Weights of a small masked image model.
Model: encoder norm rmsnorm, encoder patch size [8, 8].
Training: normuon at rate 0.0035, 5300 steps, batches of 256.
Data: trained on photos of arthropod specimens (BIOSCAN-5M), 97500 training examples.
Rows from block 9 of the encoder, named by matrix and row number. Rows with one number belong to one neuron. Each number is 128 + 24 x the weight over its row's rms, rounded and kept within 0 to 255. All counts start at 0. Numbers have three digits each. After the name is the row's rms in percent of the matrix's.
# fc1: MLP up (encoder.blocks.9.mlp.fc1.weight, 1152x384), inputs 96-191
# fc2: MLP down (encoder.blocks.9.mlp.fc2.weight, 384x1152, transposed), outputs 96-191
fc1.1102 095:149149093080151172154156173103083140079104084120105132153129172097189150094120114129133117131133166143179070104163137133175107109140139106162135075138144108143122184131132111132114115136120130134127159138130130115111178133159113106121155176165146126127096129146099123079086130141126136145
fc2.1102 111:056118122156073159127136105142114155126139148132162135114088095121144115139163156121132109088126112119099138172133158142132135163137107137134116128131135133127091150181084129123105127100165091107175099112086164095143109141119174152124125122144140110141176186124143147152129149137125101165
fc1.1103 104:142147166113126103132101186193152175117144098135118099117156107108126119085136147128119108112141130145090079136175131100124116122121102125149130104142144133154095177107139132115113158104076140159145172123128133144107132124152132130148109152073133125136113156126156110088125157126143146091
fc2.1103 115:158105174096124129128138147145121135132122079111129135108126111146158134130132151124115116112134094093117112114080147132121105155145145145183125131101170142130158102141102148106160100116151079104114106149098085118107120152144147153147078141127117091119132141125138190140105106123143162128
fc1.1104 092:089134155119078123166132131140128096127111125106110181161124126102171113182095158158132136083130162105096155118136115125117171118169124116152173116111129135146079136108133103132114152132121132126138144155132158141125127143108114164075115130111122139116091155131106109115117139142096083109
fc2.1104 103:134126105123138120104183165116141109159122114139123088142158128111119139116122136098133085164111108080161142145124132120086110129088098111137093158125042162154159103124143096086161136104127171101133161157140120132115142137168137075138152122135114159112126135113168146138080106136110122117
fc1.1105 105:161125169081146132179148125080091148158114118130142112105164130101130179107137164151111131128137119087114168096156124131148086122130099185060088165131090187103181125167141096129134147129104148139118093113151135144131184097160117105142106114114131152088144182181138131123105101121158162136
fc2.1105 098:096172131137092128112125142141174074116125126126134138134088111103125132111099146070127121132158151148145101114129133140134107141171115121138125107134120079103155140117163125119072102159149105143141140203127155116172154163162162144153151094112113094104197110092120123104146126142128134124
fc1.1106 103:189097113154116147112137141127128157128183094119132112110102168129142109150099113100150154131137138153116125117095117108138123162181110136133140128156164122113114126134110151104148127131117163153084158136113144143157196117159159152119140124149109100106125109132090092148145112116115126068
fc2.1106 132:149092126133140133165132120146103104146104153110143157138132140153138088120149125144142127097116145106128132145112118152149120106160125093142117115131149128171122128130139102146132186106138100111121126187167086133166146138097154158137104125104129094183100112135145152105113170113096122150
fc1.1107 099:128081136095109099111185152142141122148134105117121122168157090168137141081123182120173125092128154117140126141125135125118130160133053119149148137152184136086111129145164133126114124118134128136144144093103117154112131134117148091133146157150172131133114126162139160088086087140100131136
fc2.1107 105:143149158125136100124135091127086124092114135120137179116100139133138140145139115126128116120112130153114130090145170134113116125158129117172099125170117145118133110119140121137182116124181143148154118153134158098146151135116103118137111129119126103135078126182160091189134116103138129121
fc1.1108 103:169191088123124159130138172143139118135146101142101136129144109136073093096132125152133123130108127099161160147150111125133136161156157138069102090106151141106116126106126177098076116075121142119102102127139161112130125105114104131108092140135116095179114163134125138126132106133154120096
fc2.1108 098:123156119104134160129127138151148107142103162106122096118100096130147135156157095192090131135187135122144104162123126103117168109129094075126107110131125134131122118160095139121133142169143142099131171121131153095140090109107133117123103124121123173125112128140150129134144112135103179121
fc1.1109 100:149132154133124162106172180148108094109088127106152154089153144122117128118154128131100127090098155122165146140132120160163127138124180120114097113141082168180133140128077120130130145118139148121139127137078099117153160157109151119122110102166118149132088127117124115098099137167100128118
fc2.1109 104:106144110186121147117082087087119073169154185108101134132105158107191107153141096142117129101146154142156127092151119131153123167167097123128149118121170109060139102139142104139096143134147142123154149149128125082145159119085105097121146147126110135154142142146143081116132107117098137164
fc1.1110 091:139138162094123144149117149167119146111133098153089151120164070103162160143177160092121125166100105114103107113155081133148114142131128106106121135116113170121099173122121076132135166112095108158134158100103097113124109118081158108157121145126132107135144106145150103109088130080107143114
fc2.1110 082:153087148111118098155137155164179148114115154151107134175111121143123146132101134142163101114139174118112083130168100097144153131125145170137141113117134096132107122129136137126129097114122114100150128164169136097135128135127128150123102092107146160139121115100114128160154138152085155073
fc1.1111 099:186157108094178170157123097095142144117139159137133132124148093125134130137136124141125130111111115112128089144146156127127118170140153124098131106129100111129154155129137147130121129104122140109120134107112132124119118147134118134093114120182110111097104130143121091163094122123088161170
fc2.1111 110:064121109125151111103144108139098153089141116095103112115109172131120145116129117087126124105088133162127114134119119092088147122107086099118077137093131123152149129098165110182121156130152138110153097160115137182103125129135142173171141159109172130108138154137147150181150095152152100110
fc1.1112 101:109118123147098155092142076121119129136092149126137160081106095145162107114169110159157118076148138091102111139135143141132148123102119150150138097108116159147094147151136150113141130124141149091164112132097131150150119097104126150093144166139146102170113147166143091146121149087142166154
fc2.1112 106:135146202119126117139108099151111107139127121139148158087129128132108109130146139180130134108116113145099125113137166135141140135134151136129133129152169123147153120132131121112123134104134107163128101152178144150160130157132152154136134064076161078144152137107111149138133146131113163113
fc1.1113 099:119095148151163110139097120070110157124130135159118141084121102137130113102103146123131145104133094162164172146147130159149128154096102169136145088134102131151168133066094143147142101156107120114135137117121146175120118124115102124144101124116115096089137163138128104122109143184117151146
fc2.1113 071:091102122177093094117173127099128132145123133121120098165138156127123146139120145126121098119125061151117112130150110110101126140102113115156120186130169083083130128173139129124143136108154157151152148110135139121114071130103115105149142144162087166118126134155092115107168108094140150118
fc1.1114 104:105123102115131112089122144084127130126139117160101127128101118146156121176174146133128084102117126093129111124108151112174123134184103142122149129146142064158139129124120112140137093114169145124184138130105090095089132112103120153143175130108146159099118107121149137179119080168132112157
fc2.1114 119:111090141118081172103113138145136154086127096130154091088191174100134144128090139123134151128109171104123114093135138130112138094125057101164151156086134131120096144121154117185059158131102124170100143156148145137166116138113083107092137111147110132138118120148086132103092139109139134155
fc1.1115 096:129104142130134142126130186123106130133100130115123109124114108144140132132133152097127099122104139140099143127137177151107130135141141143129104123089104107105063126147143109150099168133100089135147198126095139137176104109153144088130131167129156121108163142175147163163167137142122126091
fc2.1115 092:145161124080096086153152138127140142074125149130135145096104163130114102146138126178117119141121146125125099139114153117180135159178128130088106126139162140120055114148146074100125137151131112139135073143135157091090106144124130132171167131146094144151118118093149155138124135163154134117
fc1.1116 109:141123124129110105150141127119132128124148120098130136120158122152142109103162106090115121194135147137141154139127137164133116095170137162123089132119151145100105119111165113122183138148145122141107143129117130137127147104120192081139117110139107072152076149162160153140100117142169143147
fc2.1116 137:113156140176110108131111133074135140140116136137132128104149137137108166149100134072122153124156131148132104121133154124130114103144113139148116103176113119126104118107138139102128103092143107147120101131147132097131137129154127155143116153088122158123116098160116129132110137142087176146
fc1.1117 095:164130110136098093163100140128157123132145142150122124141104127116161140168131138141117120161142085166120149107155142098139151131159123113152097157123165111136124125111121129115162130106114181144173136093151161144132138131146065157120110120130152160158147126155150129095101106157143126122
fc2.1117 084:108173125100112114166141133113103105122115140121137114115113133145128146121160105140144138133130156145114118153157123146120189116144179125126115131158122124094147080102106117152139103092133154133116141155141131171173160127154147111121132128112147135126090128102160120138184111097119132116
fc1.1118 099:097136145146140117115148120188093163146110126106113104100145164118137146152118146084168108107142186130124120138138117133125140108105147142149111111155144119143144127137116118111073144074083146120138091155092104083110127143157146140145084169172160157150162111127102122079145135127128170147
fc2.1118 095:117120094124104079145110144120114080123120107142084122123085104063160101152146151125117154145126121111147067117138116143119087156150139084127119147132116171092135113130109142120131119108139151130097154081135132135151105108136133168120097135100126094109138157151084159162116117156174152122
fc1.1119 105:163127111168148150103119092136151104143187115101112108140130086214121146124168168120120130130165115109100132135107131121121118145106157115131133107120071149127127155125171102097141130141166141147126139172106113129169152150099101120099132133125146146128144135090108121089140091087172128165
fc2.1119 093:098125106113116107155143145150116150129126136135099137131159078129127125101131186121083099178151131125126137093103105121127196138101102097086135144137109120151148150076113134143133166136126139137097139171137128140166117161128088133135151094142131143136134116130091118119149127123142138129
fc1.1120 096:162142156129114100151142113178171134137118071120092149123156111151157156100115129123107090100140140117122120125174133084134185094137148157146147145156159155141136095141180111126162158077143139133148150137106130097162131154146125116134150104125119200146089117145125109101062157112134132141
fc2.1120 095:149147120126098113145153134135143117103150121141097136094064126121060114113133124123049066122111159101120136123117165136132160150126167157123119170156139139120113110131113133098139135097101117127111157083153086173120144138096126148156113141104122109141119123159138117112142097132093110118
fc1.1121 095:159172149081162151151098125141131127187089098171117120137106145146150085081111105162100106130147058154150123120117131140139110117150114125164148128149103144157083145126141143141092139141088134138110175118084137159114116137132153100166144096108150116102094159091132114116112140150126102145
fc2.1121 062:098132072124136144168109122109122097124109135141125130092121142102105144160129139101118079112139161110134075091085118121118114133105117124119097154145136126144097170115120179174147155096087109132128142135115133128128154114096133150142129114087152142100161180117123111144133144177126150095
fc1.1122 099:135113103127150117166158152181139079123139087122108168147110133155089113162116107114159109099122136114120153147082114150092114140135113115145133124113150100134135132101162138145133097108103127144144107154125118179090132121123121083114094133072107115105129135131116147144123140141117118134
fc2.1122 090:073079130131117168160081117117104119146132174107104115164096062107185111077172110138112157139107098143164130115131132139087152119166126162128111120067114118169099173145133139120144119156155075123107143168098146134125141105158138153156179118171122166094091077123119162125118080136090148146
fc1.1123 099:124142151175121148149122128151118164156106123168122183171116173129140091130141115169139158126096161126143116138180153115148163111113132118106131120115147147141101147109157107113146168162146117116113106109156096120105134167090117098136116143106155140143125156116133080137140137137163107118
fc2.1123 101:105159128123135142129170142127128105088121120136147064157116103130099110165145149175177143108137188145120140142093099129128158108129128108175113148125138084160112097151138131140139101110114111131184088120110143134129083058121145113110107138132159136133145154143177156125165114104142120093
fc1.1124 099:148099153111118113131134105134114090139105137112071167125116152149129113092144117131114134079163164104138073099141086104109132117105102079131099126176139143100153109121070116141129123119100154148151144148121085142138147140147121154154147130130105114120145161126121121129137095132199126159
fc2.1124 086:122128161113161102154112137139148144157137127143157125142154096125126132127096108122155130104127100142101160168155129135103152172092109120096163166147104127092110158115118148116062102112150128141105110141147115124132111193137111119126120128127120150110128157138156155107141161115137125104
fc1.1125 097:133133167129118172141116125099092149083149142119122145101143120160136120111150143167093160132124118119136095121111114136140152149156132141149132135142126150126145117157117099166139129109137127138124135147099109103116175143121131178109130156140148116123145124138113107103110144161142137102
fc2.1125 084:110103082150142114126085106150116127147120141103156123144151146161138127142076171102138104104101129156094111129083104149140133131108153133147116124096124126116138155152183175084128145171142122122138158130145131152110122125120151110090134118159128099144116148141157140164137132087098094151
fc1.1126 106:141152155043129123144189129115157120139128112138131171099162157132148119086116167138115169098177124109102154124138143132154091164148078104120097148129117122137103120141155159124097114094141147104141134078111117139101142148136116121138137112159115111156084161121144151148147112141149109117
fc2.1126 085:069160133131122154102070075108095147149134167117101132108143168135139142171194117143068148144139115110127118145101135091099128086081133128110096117121158144133105105173124118089147109155109086094116099136120105113129066126139144165161149119149120144139098117151121074158151162122124188161
fc1.1127 093:135111092115139134134161114123131126151129131138140167145105126112143144114121114104089101138099135163108132179105089091111111123090119114130161108124128137145091137102142140137144137170134150153148153162127156140117101139125154117124137131132125109113141122143127117163120159121153158149
fc2.1127 090:128110084151134133165142104092125109155125165132146124092119109135124114147167140100102114086119148138129161124091136200106139123141119129162112076101153109169133127136154143125084133144098142149115085147122136071138142111141113130147121159103101146144117159118099140136165142119079123134
fc1.1128 089:051161093135093119100104146103132131098138125114086129145139097169139122112102125143119141101129140186105174138073138101098100085123153102120088093171170112133127149148134131114122152157094125165167135098092106093114138112141121124154099168080101128155100141110119124081142134131175120105
fc2.1128 092:150077104099080133178112110151121145129113165115145117110107131124149124107112100097130110148140104153168124130152122105098159175134123157151142166140115119132143135158084121130098140156129119053095115137088103098133096118165125143102145140169161096099158100150142077107085126113127132133
fc1.1129 104:140153137169158124156149130136122120112165155122162129115113131098108140117125117083121125106146132116097083143106148137134144131076105148142135098147126107158128146144145137116102126122128112159098133141103120107146124125099107116151100131094140147099128098132087111137146116113105083183
fc2.1129 135:129127110104100137079130125152147140150111115141101124117136109156142138128068117118128133083104106132130132154155073121108110125117163159086145143104142161131088108117165171117145157115124152136158136065108112117103118091165089149127131147120138098135128099131111120100140102123143140114
fc1.1130 103:159093131113126111142191141115112121114148122126143114145133123171106171060122122143127112131123148109126080165140113165122123134164134155116133161097136189133139155097195159139136161137151125110096091106086142134126116144110117153183132167144133142137131096115150133131115162084129115121
fc2.1130 121:150128128151134116142104165172125147139111158137118123066125112153129106132122128139093141121133148110112160172104131149137122126109108137157166125153143096150105115160097119117102104134126132133126135126114123127131109116092126128143109117109145154142164144129171130142131103147139179147
fc1.1131 101:140122164110138131113140152119123098139104127091161150106125124153096117119110111121119114128099115128108129126111107127145114125135128162108094162144125157140104132108170126108120159113151139089125151157139097170097095118087074085126139109143136186157080121121152138138127112133142126108
fc2.1131 092:138122153068110158132090115124134151107137074145151140118123092179169122129092153132155153108127156120090111143115113145119137136107151082148088098108145089108114138117122139171134112143134125161131120154166142116143155106121144173074126138126165091171182139142129096118142153144163155149
fc1.1132 095:090141092134128109144197127148106176130128105127144128137128125135085161083121120146082149113122141122121116095101119142102109136145086153101130116125174161147125121119140099130127132128129102126113129092120123120105114102123118110120128165183168085147122138093118106118117125132134119086
fc2.1132 083:160139187119125162142101109126134093128111122134126121141138115086129146152146153153163112103179086106138169141115128162119146115126109132134156159162139146105140138148156171081141163097102114133136147145103098103148067123118140183139131130141113131104173142148155162107133127165145160144
fc1.1133 098:131085148117154121126138120127125146152092131144130099108109118136157127147137102133090160157117115139102163138119108095087127102136143119146145127092127136122167084141108103116122138097128122102129114143131121117092141117128139133121133147163115118081118130114129122144165125165142173121
fc2.1133 113:136166106136120127117170117072118164133116128078112155118130130160145140159154141144129157092154145167143099153142186097118128170136126103134120140106125085131112124089137116126144182127142133108169126144119161093124132153125139136141099143163118107133162138110103101139100138121143089119