Rows from block 4 of the encoder, named by matrix and row number. Rows with one number belong to one neuron. Each number is 50 + 10 x the weight over its row's rms, rounded and kept within 0 to 99. All counts start at 0.
# fc1: MLP up (encoder.blocks.4.mlp.fc1.weight, 1152x384), inputs 256-383
# fc2: MLP down (encoder.blocks.4.mlp.fc2.weight, 384x1152, transposed), outputs 256-383
fc1.890:39 53 50 49 57 55 48 40 46 47 31 58 39 47 43 64 52 56 32 61 45 63 49 62 57 73 49 53 42 50 59 50 49 50 60 69 41 50 57 55 64 66 74 53 51 48 59 28 44 76 51 69 54 48 41 49 43 49 18 39 57 48 53 46 51 62 54 52 56 46 40 56 59 58 45 41 45 56 47 41 57 69 46 61 51 59 46 49 74 27 66 39 52 51 37 62 55 53 42 49 61 64 48 42 46 54 77 63 47 44 56 62 59 52 55 45 37 55 57 54 51 51 46 51 34 33 50 53
fc2.890:48 43 59 50 66 70 46 46 40 58 37 55 49 46 51 32 26 44 55 55 54 59 58 50 40 61 33 49 53 47 53 54 49 50 63 42 49 55 48 52 55 51 39 30 40 63 38 58 42 48 59 62 57 39 59 59 45 59 64 48 39 65 55 41 63 43 56 45 50 63 41 60 53 48 62 47 50 44 51 45 50 57 57 40 60 49 54 43 45 69 34 54 54 52 55 50 62 46 57 59 46 72 46 82 56 45 46 47 59 64 48 55 43 44 70 56 71 42 65 43 57 36 57 53 48 55 37 52
fc1.891:45 41 49 38 54 61 42 33 48 54 58 61 61 61 36 54 37 48 44 42 71 52 46 48 54 58 49 49 65 44 46 53 35 54 47 24 56 62 47 51 42 44 41 36 56 54 57 43 64 48 31 63 44 58 43 36 60 54 57 57 37 42 49 64 58 60 48 52 57 46 57 61 48 51 58 65 48 30 50 61 46 39 35 42 50 63 57 36 30 65 52 48 37 48 49 51 41 52 51 39 49 39 41 51 40 43 42 55 56 63 42 40 31 51 61 66 49 44 46 39 60 55 56 39 48 56 45 36
fc2.891:55 67 48 44 40 51 48 51 47 61 53 52 46 37 52 52 66 42 51 33 47 50 39 55 54 54 57 49 25 41 57 51 51 57 36 59 44 49 56 55 42 61 59 46 48 51 31 40 49 52 51 55 46 51 54 49 64 57 51 65 42 43 44 53 34 67 58 53 56 48 45 37 42 52 51 40 76 48 50 33 50 36 33 68 42 32 53 48 65 54 48 59 46 51 49 72 41 40 39 45 55 61 42 45 38 40 51 50 33 64 56 62 55 63 49 43 62 38 46 48 36 72 44 43 65 47 55 67
fc1.892:52 59 48 48 65 44 51 59 58 56 43 67 57 65 44 64 55 65 57 36 47 37 60 58 34 45 42 54 46 51 40 46 57 67 47 41 62 38 58 57 41 67 45 48 67 55 52 61 40 76 45 50 58 53 51 60 49 39 61 41 50 42 59 58 52 46 42 67 36 46 58 33 53 61 36 36 51 63 35 66 46 48 48 60 61 47 56 44 53 54 61 79 58 60 62 46 47 49 49 71 40 63 44 53 45 56 38 65 52 59 57 35 40 54 37 66 50 59 65 62 47 51 56 53 54 52 47 57
fc2.892:52 62 56 47 46 52 59 35 53 47 52 38 66 50 41 41 51 67 54 53 47 51 54 40 48 32 39 51 54 56 47 36 59 46 67 40 64 58 31 62 46 37 49 53 61 43 58 44 54 52 52 42 62 60 52 55 66 43 54 40 40 60 61 53 40 38 59 52 45 55 35 44 42 59 63 52 46 42 47 40 57 33 68 48 64 37 46 54 41 52 46 50 41 46 64 58 32 33 50 56 49 57 55 39 40 37 54 65 44 53 49 48 54 57 45 49 65 57 61 54 49 41 56 58 60 59 30 62
fc1.893:42 69 68 39 42 62 53 49 32 36 55 38 59 61 51 62 59 53 35 54 61 45 42 45 46 57 64 39 38 68 42 72 55 58 49 59 44 52 69 57 49 58 70 44 32 63 55 38 47 55 35 36 50 61 40 64 54 53 50 42 57 50 60 46 33 39 58 60 63 46 58 51 54 66 52 36 70 56 45 58 48 68 37 44 44 45 55 51 54 57 54 47 43 50 45 46 66 57 46 48 37 53 35 29 55 39 66 53 51 48 38 60 58 56 46 53 41 55 39 49 36 49 53 51 45 41 45 43
fc2.893:64 41 47 63 42 58 53 45 37 36 64 51 62 56 65 44 37 54 50 79 57 49 57 55 41 76 41 63 34 67 49 45 62 52 51 41 43 52 53 47 39 49 36 42 47 54 60 42 27 50 54 33 46 65 61 51 48 36 56 17 74 43 38 34 35 35 31 51 54 53 53 48 33 56 60 37 60 62 61 53 45 61 47 46 53 51 55 63 53 65 63 50 43 59 50 63 59 64 43 52 48 50 56 41 64 39 47 38 37 75 57 62 31 76 60 42 50 45 50 71 46 55 47 44 36 58 44 24
fc1.894:55 49 47 51 73 33 53 64 57 63 45 37 35 49 49 65 56 56 43 50 41 38 52 47 40 51 53 54 48 54 46 53 48 34 55 36 69 61 60 53 41 49 41 39 56 62 53 43 54 51 70 56 45 56 45 48 60 56 47 56 61 35 52 55 52 63 52 58 53 32 61 54 31 61 46 34 64 58 39 45 60 46 73 55 33 38 41 40 60 53 48 58 68 40 43 60 60 50 76 60 48 59 57 71 52 66 69 57 51 36 55 45 66 29 36 33 37 40 65 24 37 40 40 52 38 43 49 47
fc2.894:51 45 59 60 46 66 56 63 34 56 52 67 46 32 58 51 70 49 48 41 60 50 48 50 60 50 48 51 65 51 56 45 53 55 59 51 43 54 47 46 60 46 70 46 40 38 31 61 46 57 41 49 35 37 38 48 42 43 69 57 56 50 47 33 66 62 46 38 71 45 25 44 49 48 37 65 63 54 54 42 47 54 54 50 59 45 55 59 51 50 63 61 55 62 58 44 54 37 41 57 53 58 49 59 56 52 44 26 46 60 44 53 59 30 47 55 49 61 54 63 52 37 58 47 44 59 58 63
fc1.895:43 50 54 65 52 37 50 66 56 32 54 37 55 52 21 48 51 41 64 43 46 53 38 57 63 49 45 37 54 41 50 50 52 50 53 43 45 39 31 75 43 37 60 41 45 38 58 27 53 34 49 44 59 65 57 68 40 48 40 38 59 54 43 49 30 48 48 60 46 51 42 43 50 39 41 55 49 33 51 60 46 42 57 48 30 62 60 52 51 55 49 59 55 59 65 33 57 55 55 61 56 38 45 59 39 51 39 61 68 41 50 46 54 45 59 47 47 56 45 48 36 31 64 50 52 55 59 52
fc2.895:45 63 43 57 47 57 53 48 53 49 62 47 27 51 42 52 38 42 42 45 44 50 45 54 57 36 36 41 48 55 56 59 52 55 51 41 37 42 72 36 43 62 30 52 44 51 25 43 51 40 57 65 38 63 38 42 48 59 53 52 50 64 52 22 54 48 48 35 39 46 44 31 45 44 58 34 59 62 71 45 41 46 47 72 58 48 50 56 68 46 49 50 42 59 45 44 58 66 44 53 31 47 52 55 41 45 51 45 35 62 61 58 58 42 62 48 52 40 57 44 33 48 44 63 34 47 42 52
fc1.896:64 53 73 39 44 62 53 52 43 45 48 52 53 56 51 63 53 36 47 37 51 66 63 68 52 59 48 51 35 56 44 33 61 47 65 56 44 37 70 35 50 54 53 41 48 63 59 57 47 46 50 35 39 50 55 62 28 59 56 42 81 49 39 56 36 46 57 67 49 44 54 50 60 43 58 48 44 42 50 61 49 74 55 54 48 46 61 36 44 63 55 52 43 65 56 51 51 76 46 52 61 54 52 67 63 51 56 35 34 53 47 54 66 47 43 48 46 46 59 63 47 54 48 47 56 64 41 36
fc2.896:59 38 44 63 67 70 57 49 40 45 40 47 60 38 43 54 41 38 49 52 50 49 57 57 48 64 63 63 57 55 45 37 51 37 54 50 50 68 65 45 40 59 35 43 42 52 58 55 48 40 52 25 40 40 53 50 51 52 60 44 60 63 46 40 57 49 42 38 48 51 66 57 46 61 48 51 48 49 59 34 55 33 40 45 37 35 53 52 48 51 52 53 58 43 40 46 56 52 59 49 34 56 37 43 47 24 54 57 53 56 55 62 48 50 38 58 60 46 51 55 36 54 59 35 54 50 53 53
fc1.897:44 58 45 35 58 41 54 29 43 46 48 69 47 45 45 62 54 46 48 39 56 47 58 67 52 55 51 56 51 55 47 58 49 56 27 49 51 44 64 56 55 65 49 39 54 40 53 53 44 48 57 43 43 34 47 38 37 47 48 47 46 69 43 42 53 46 36 54 51 57 46 58 54 60 41 40 29 42 52 44 59 72 58 58 52 44 49 41 55 34 46 45 37 31 66 47 53 49 56 53 60 55 61 72 57 32 48 64 36 65 42 49 45 49 49 60 56 40 40 57 42 58 53 53 51 48 51 43
fc2.897:55 33 45 45 41 50 45 59 39 55 48 49 57 50 54 48 55 41 42 48 47 44 51 34 68 51 53 52 63 73 55 49 34 45 66 52 34 48 48 51 56 46 49 28 53 54 43 39 40 55 73 34 44 67 64 50 62 52 52 49 64 41 54 55 53 57 62 58 48 42 50 39 28 40 59 55 57 77 54 51 32 52 33 47 55 52 38 63 53 51 54 58 50 32 51 73 48 62 61 44 39 29 49 49 46 70 49 41 53 53 51 53 51 54 53 58 52 41 54 68 62 53 50 65 49 73 53 27
fc1.898:57 43 41 50 34 47 62 59 49 58 55 34 42 54 35 61 51 58 53 47 50 30 43 68 47 53 48 62 44 54 54 46 48 52 52 45 33 34 51 36 49 56 60 44 52 48 47 42 44 61 53 62 57 53 46 56 70 59 63 59 47 52 47 58 65 42 47 64 52 53 48 63 65 49 54 43 53 50 46 62 55 81 46 63 34 40 64 49 48 33 47 51 54 40 33 45 49 59 43 48 64 37 50 52 48 47 44 53 73 70 42 43 76 38 59 51 49 56 48 43 58 58 46 36 59 47 45 45
fc2.898:57 49 66 39 54 64 45 44 49 70 54 69 52 54 54 50 39 54 62 46 51 29 61 65 39 32 31 52 38 39 60 39 51 64 54 44 36 50 53 76 39 68 68 56 50 49 54 44 42 51 41 62 52 64 48 40 63 61 22 39 48 48 54 64 42 51 53 47 47 48 48 37 48 55 37 63 68 29 52 46 47 49 57 39 57 58 37 55 49 47 60 47 50 65 62 67 59 47 48 62 58 51 47 51 50 57 60 42 53 55 52 56 47 54 49 70 39 65 40 60 47 59 54 57 51 61 51 61
fc1.899:29 58 46 59 76 38 63 47 60 39 65 57 47 55 32 41 34 46 65 43 60 57 58 51 60 46 47 52 50 52 56 54 58 63 41 35 66 59 54 57 55 61 60 58 46 48 57 31 49 65 55 62 49 60 44 54 58 56 45 48 59 59 41 47 49 31 56 43 61 45 58 57 40 37 45 35 37 60 71 56 38 42 41 45 53 47 57 48 46 47 49 46 40 55 28 40 55 53 79 42 42 45 52 54 46 44 52 43 52 61 67 49 44 29 37 57 41 48 54 52 40 56 48 41 58 28 45 48
fc2.899:48 28 52 57 58 59 62 51 50 45 41 68 40 56 56 61 55 38 53 30 39 39 39 56 49 49 36 40 45 54 52 55 34 65 45 60 50 43 55 49 42 57 57 63 32 54 47 46 55 25 61 58 65 52 48 58 45 61 53 66 46 41 51 53 53 36 62 34 33 45 44 49 50 53 47 57 75 62 46 38 56 53 51 60 47 39 43 50 65 50 44 48 48 29 38 48 38 50 63 49 39 53 41 47 46 44 37 51 57 53 83 48 50 61 56 58 50 60 52 46 52 40 41 50 63 35 43 60
fc1.900:56 65 55 43 54 59 58 65 49 42 64 55 43 38 47 58 49 73 64 40 49 37 54 60 40 63 59 68 48 52 59 42 44 56 77 58 64 47 62 48 49 65 60 49 47 48 33 53 37 46 50 47 52 46 49 43 55 70 42 44 31 57 33 58 59 51 18 57 54 41 43 39 64 46 52 45 43 62 55 63 53 46 52 63 57 33 64 46 46 58 46 43 42 56 62 56 30 70 58 67 75 53 54 64 56 40 43 60 57 62 32 75 48 60 30 44 54 56 69 51 54 56 42 53 56 40 43 53
fc2.900:56 37 45 48 48 52 51 33 41 65 57 50 49 58 55 40 59 44 54 48 43 34 56 52 39 39 39 38 57 44 41 41 60 55 63 39 41 54 32 40 58 32 26 53 57 64 39 61 66 66 47 57 56 55 32 62 55 43 52 52 45 20 49 55 40 46 45 56 50 58 56 66 46 49 37 52 70 62 45 61 50 44 59 56 62 40 36 60 32 51 39 50 56 41 42 35 60 32 49 37 57 45 56 51 47 32 36 33 55 34 53 45 63 47 54 45 67 35 74 57 40 37 67 55 49 60 53 48
fc1.901:53 56 63 59 44 47 53 53 52 53 48 49 26 57 39 63 47 51 46 48 40 42 64 55 56 47 53 54 40 64 56 55 52 34 39 41 36 50 54 50 35 51 39 40 59 48 50 46 50 43 46 32 67 64 46 54 15 58 42 60 65 68 27 43 53 66 64 67 52 57 56 47 39 33 45 53 51 42 49 45 50 41 57 31 51 40 42 61 52 60 69 62 53 61 56 57 34 47 40 48 36 59 51 28 41 49 54 60 68 62 60 40 42 54 37 28 53 44 53 54 57 33 50 60 71 51 50 61
fc2.901:62 54 36 56 59 51 50 39 62 61 62 58 51 47 55 45 49 40 40 44 40 37 47 40 59 50 56 64 53 46 41 39 35 40 79 62 62 34 49 35 65 43 67 43 51 49 52 59 55 45 67 48 46 57 48 86 63 60 63 52 53 54 48 47 57 37 56 42 55 37 47 54 54 52 66 61 36 55 66 50 47 56 50 47 47 45 52 59 46 62 47 49 41 44 55 57 57 65 70 38 49 41 38 55 42 55 55 44 49 56 46 44 47 58 54 68 40 48 50 29 54 54 44 65 60 52 51 11
fc1.902:51 35 67 55 41 63 51 48 54 57 40 39 52 43 46 61 52 58 47 50 42 51 66 54 48 51 44 64 52 45 46 57 35 44 43 53 50 38 45 59 66 50 42 39 44 57 42 44 63 54 68 59 49 51 51 43 59 44 54 42 50 51 56 63 51 43 60 45 47 46 48 42 50 32 36 51 29 47 59 60 39 44 38 52 53 60 50 45 46 54 39 53 61 50 43 28 56 56 45 45 48 58 65 42 49 48 40 54 41 43 49 50 46 66 61 58 45 34 45 42 56 55 40 46 39 42 53 53
fc2.902:29 69 56 44 63 54 53 66 40 45 43 55 48 41 26 27 52 54 46 40 49 42 55 74 47 52 41 44 46 41 42 53 72 47 45 31 45 43 50 57 53 46 48 48 47 46 60 48 42 56 47 47 53 56 51 49 36 45 42 41 50 45 52 45 31 81 42 51 49 64 55 45 56 55 64 38 63 42 36 53 44 43 48 57 50 45 36 47 43 49 38 49 56 45 56 36 45 37 36 42 51 65 45 57 49 47 58 61 43 50 51 59 41 31 55 56 59 58 44 48 49 58 47 59 44 42 75 58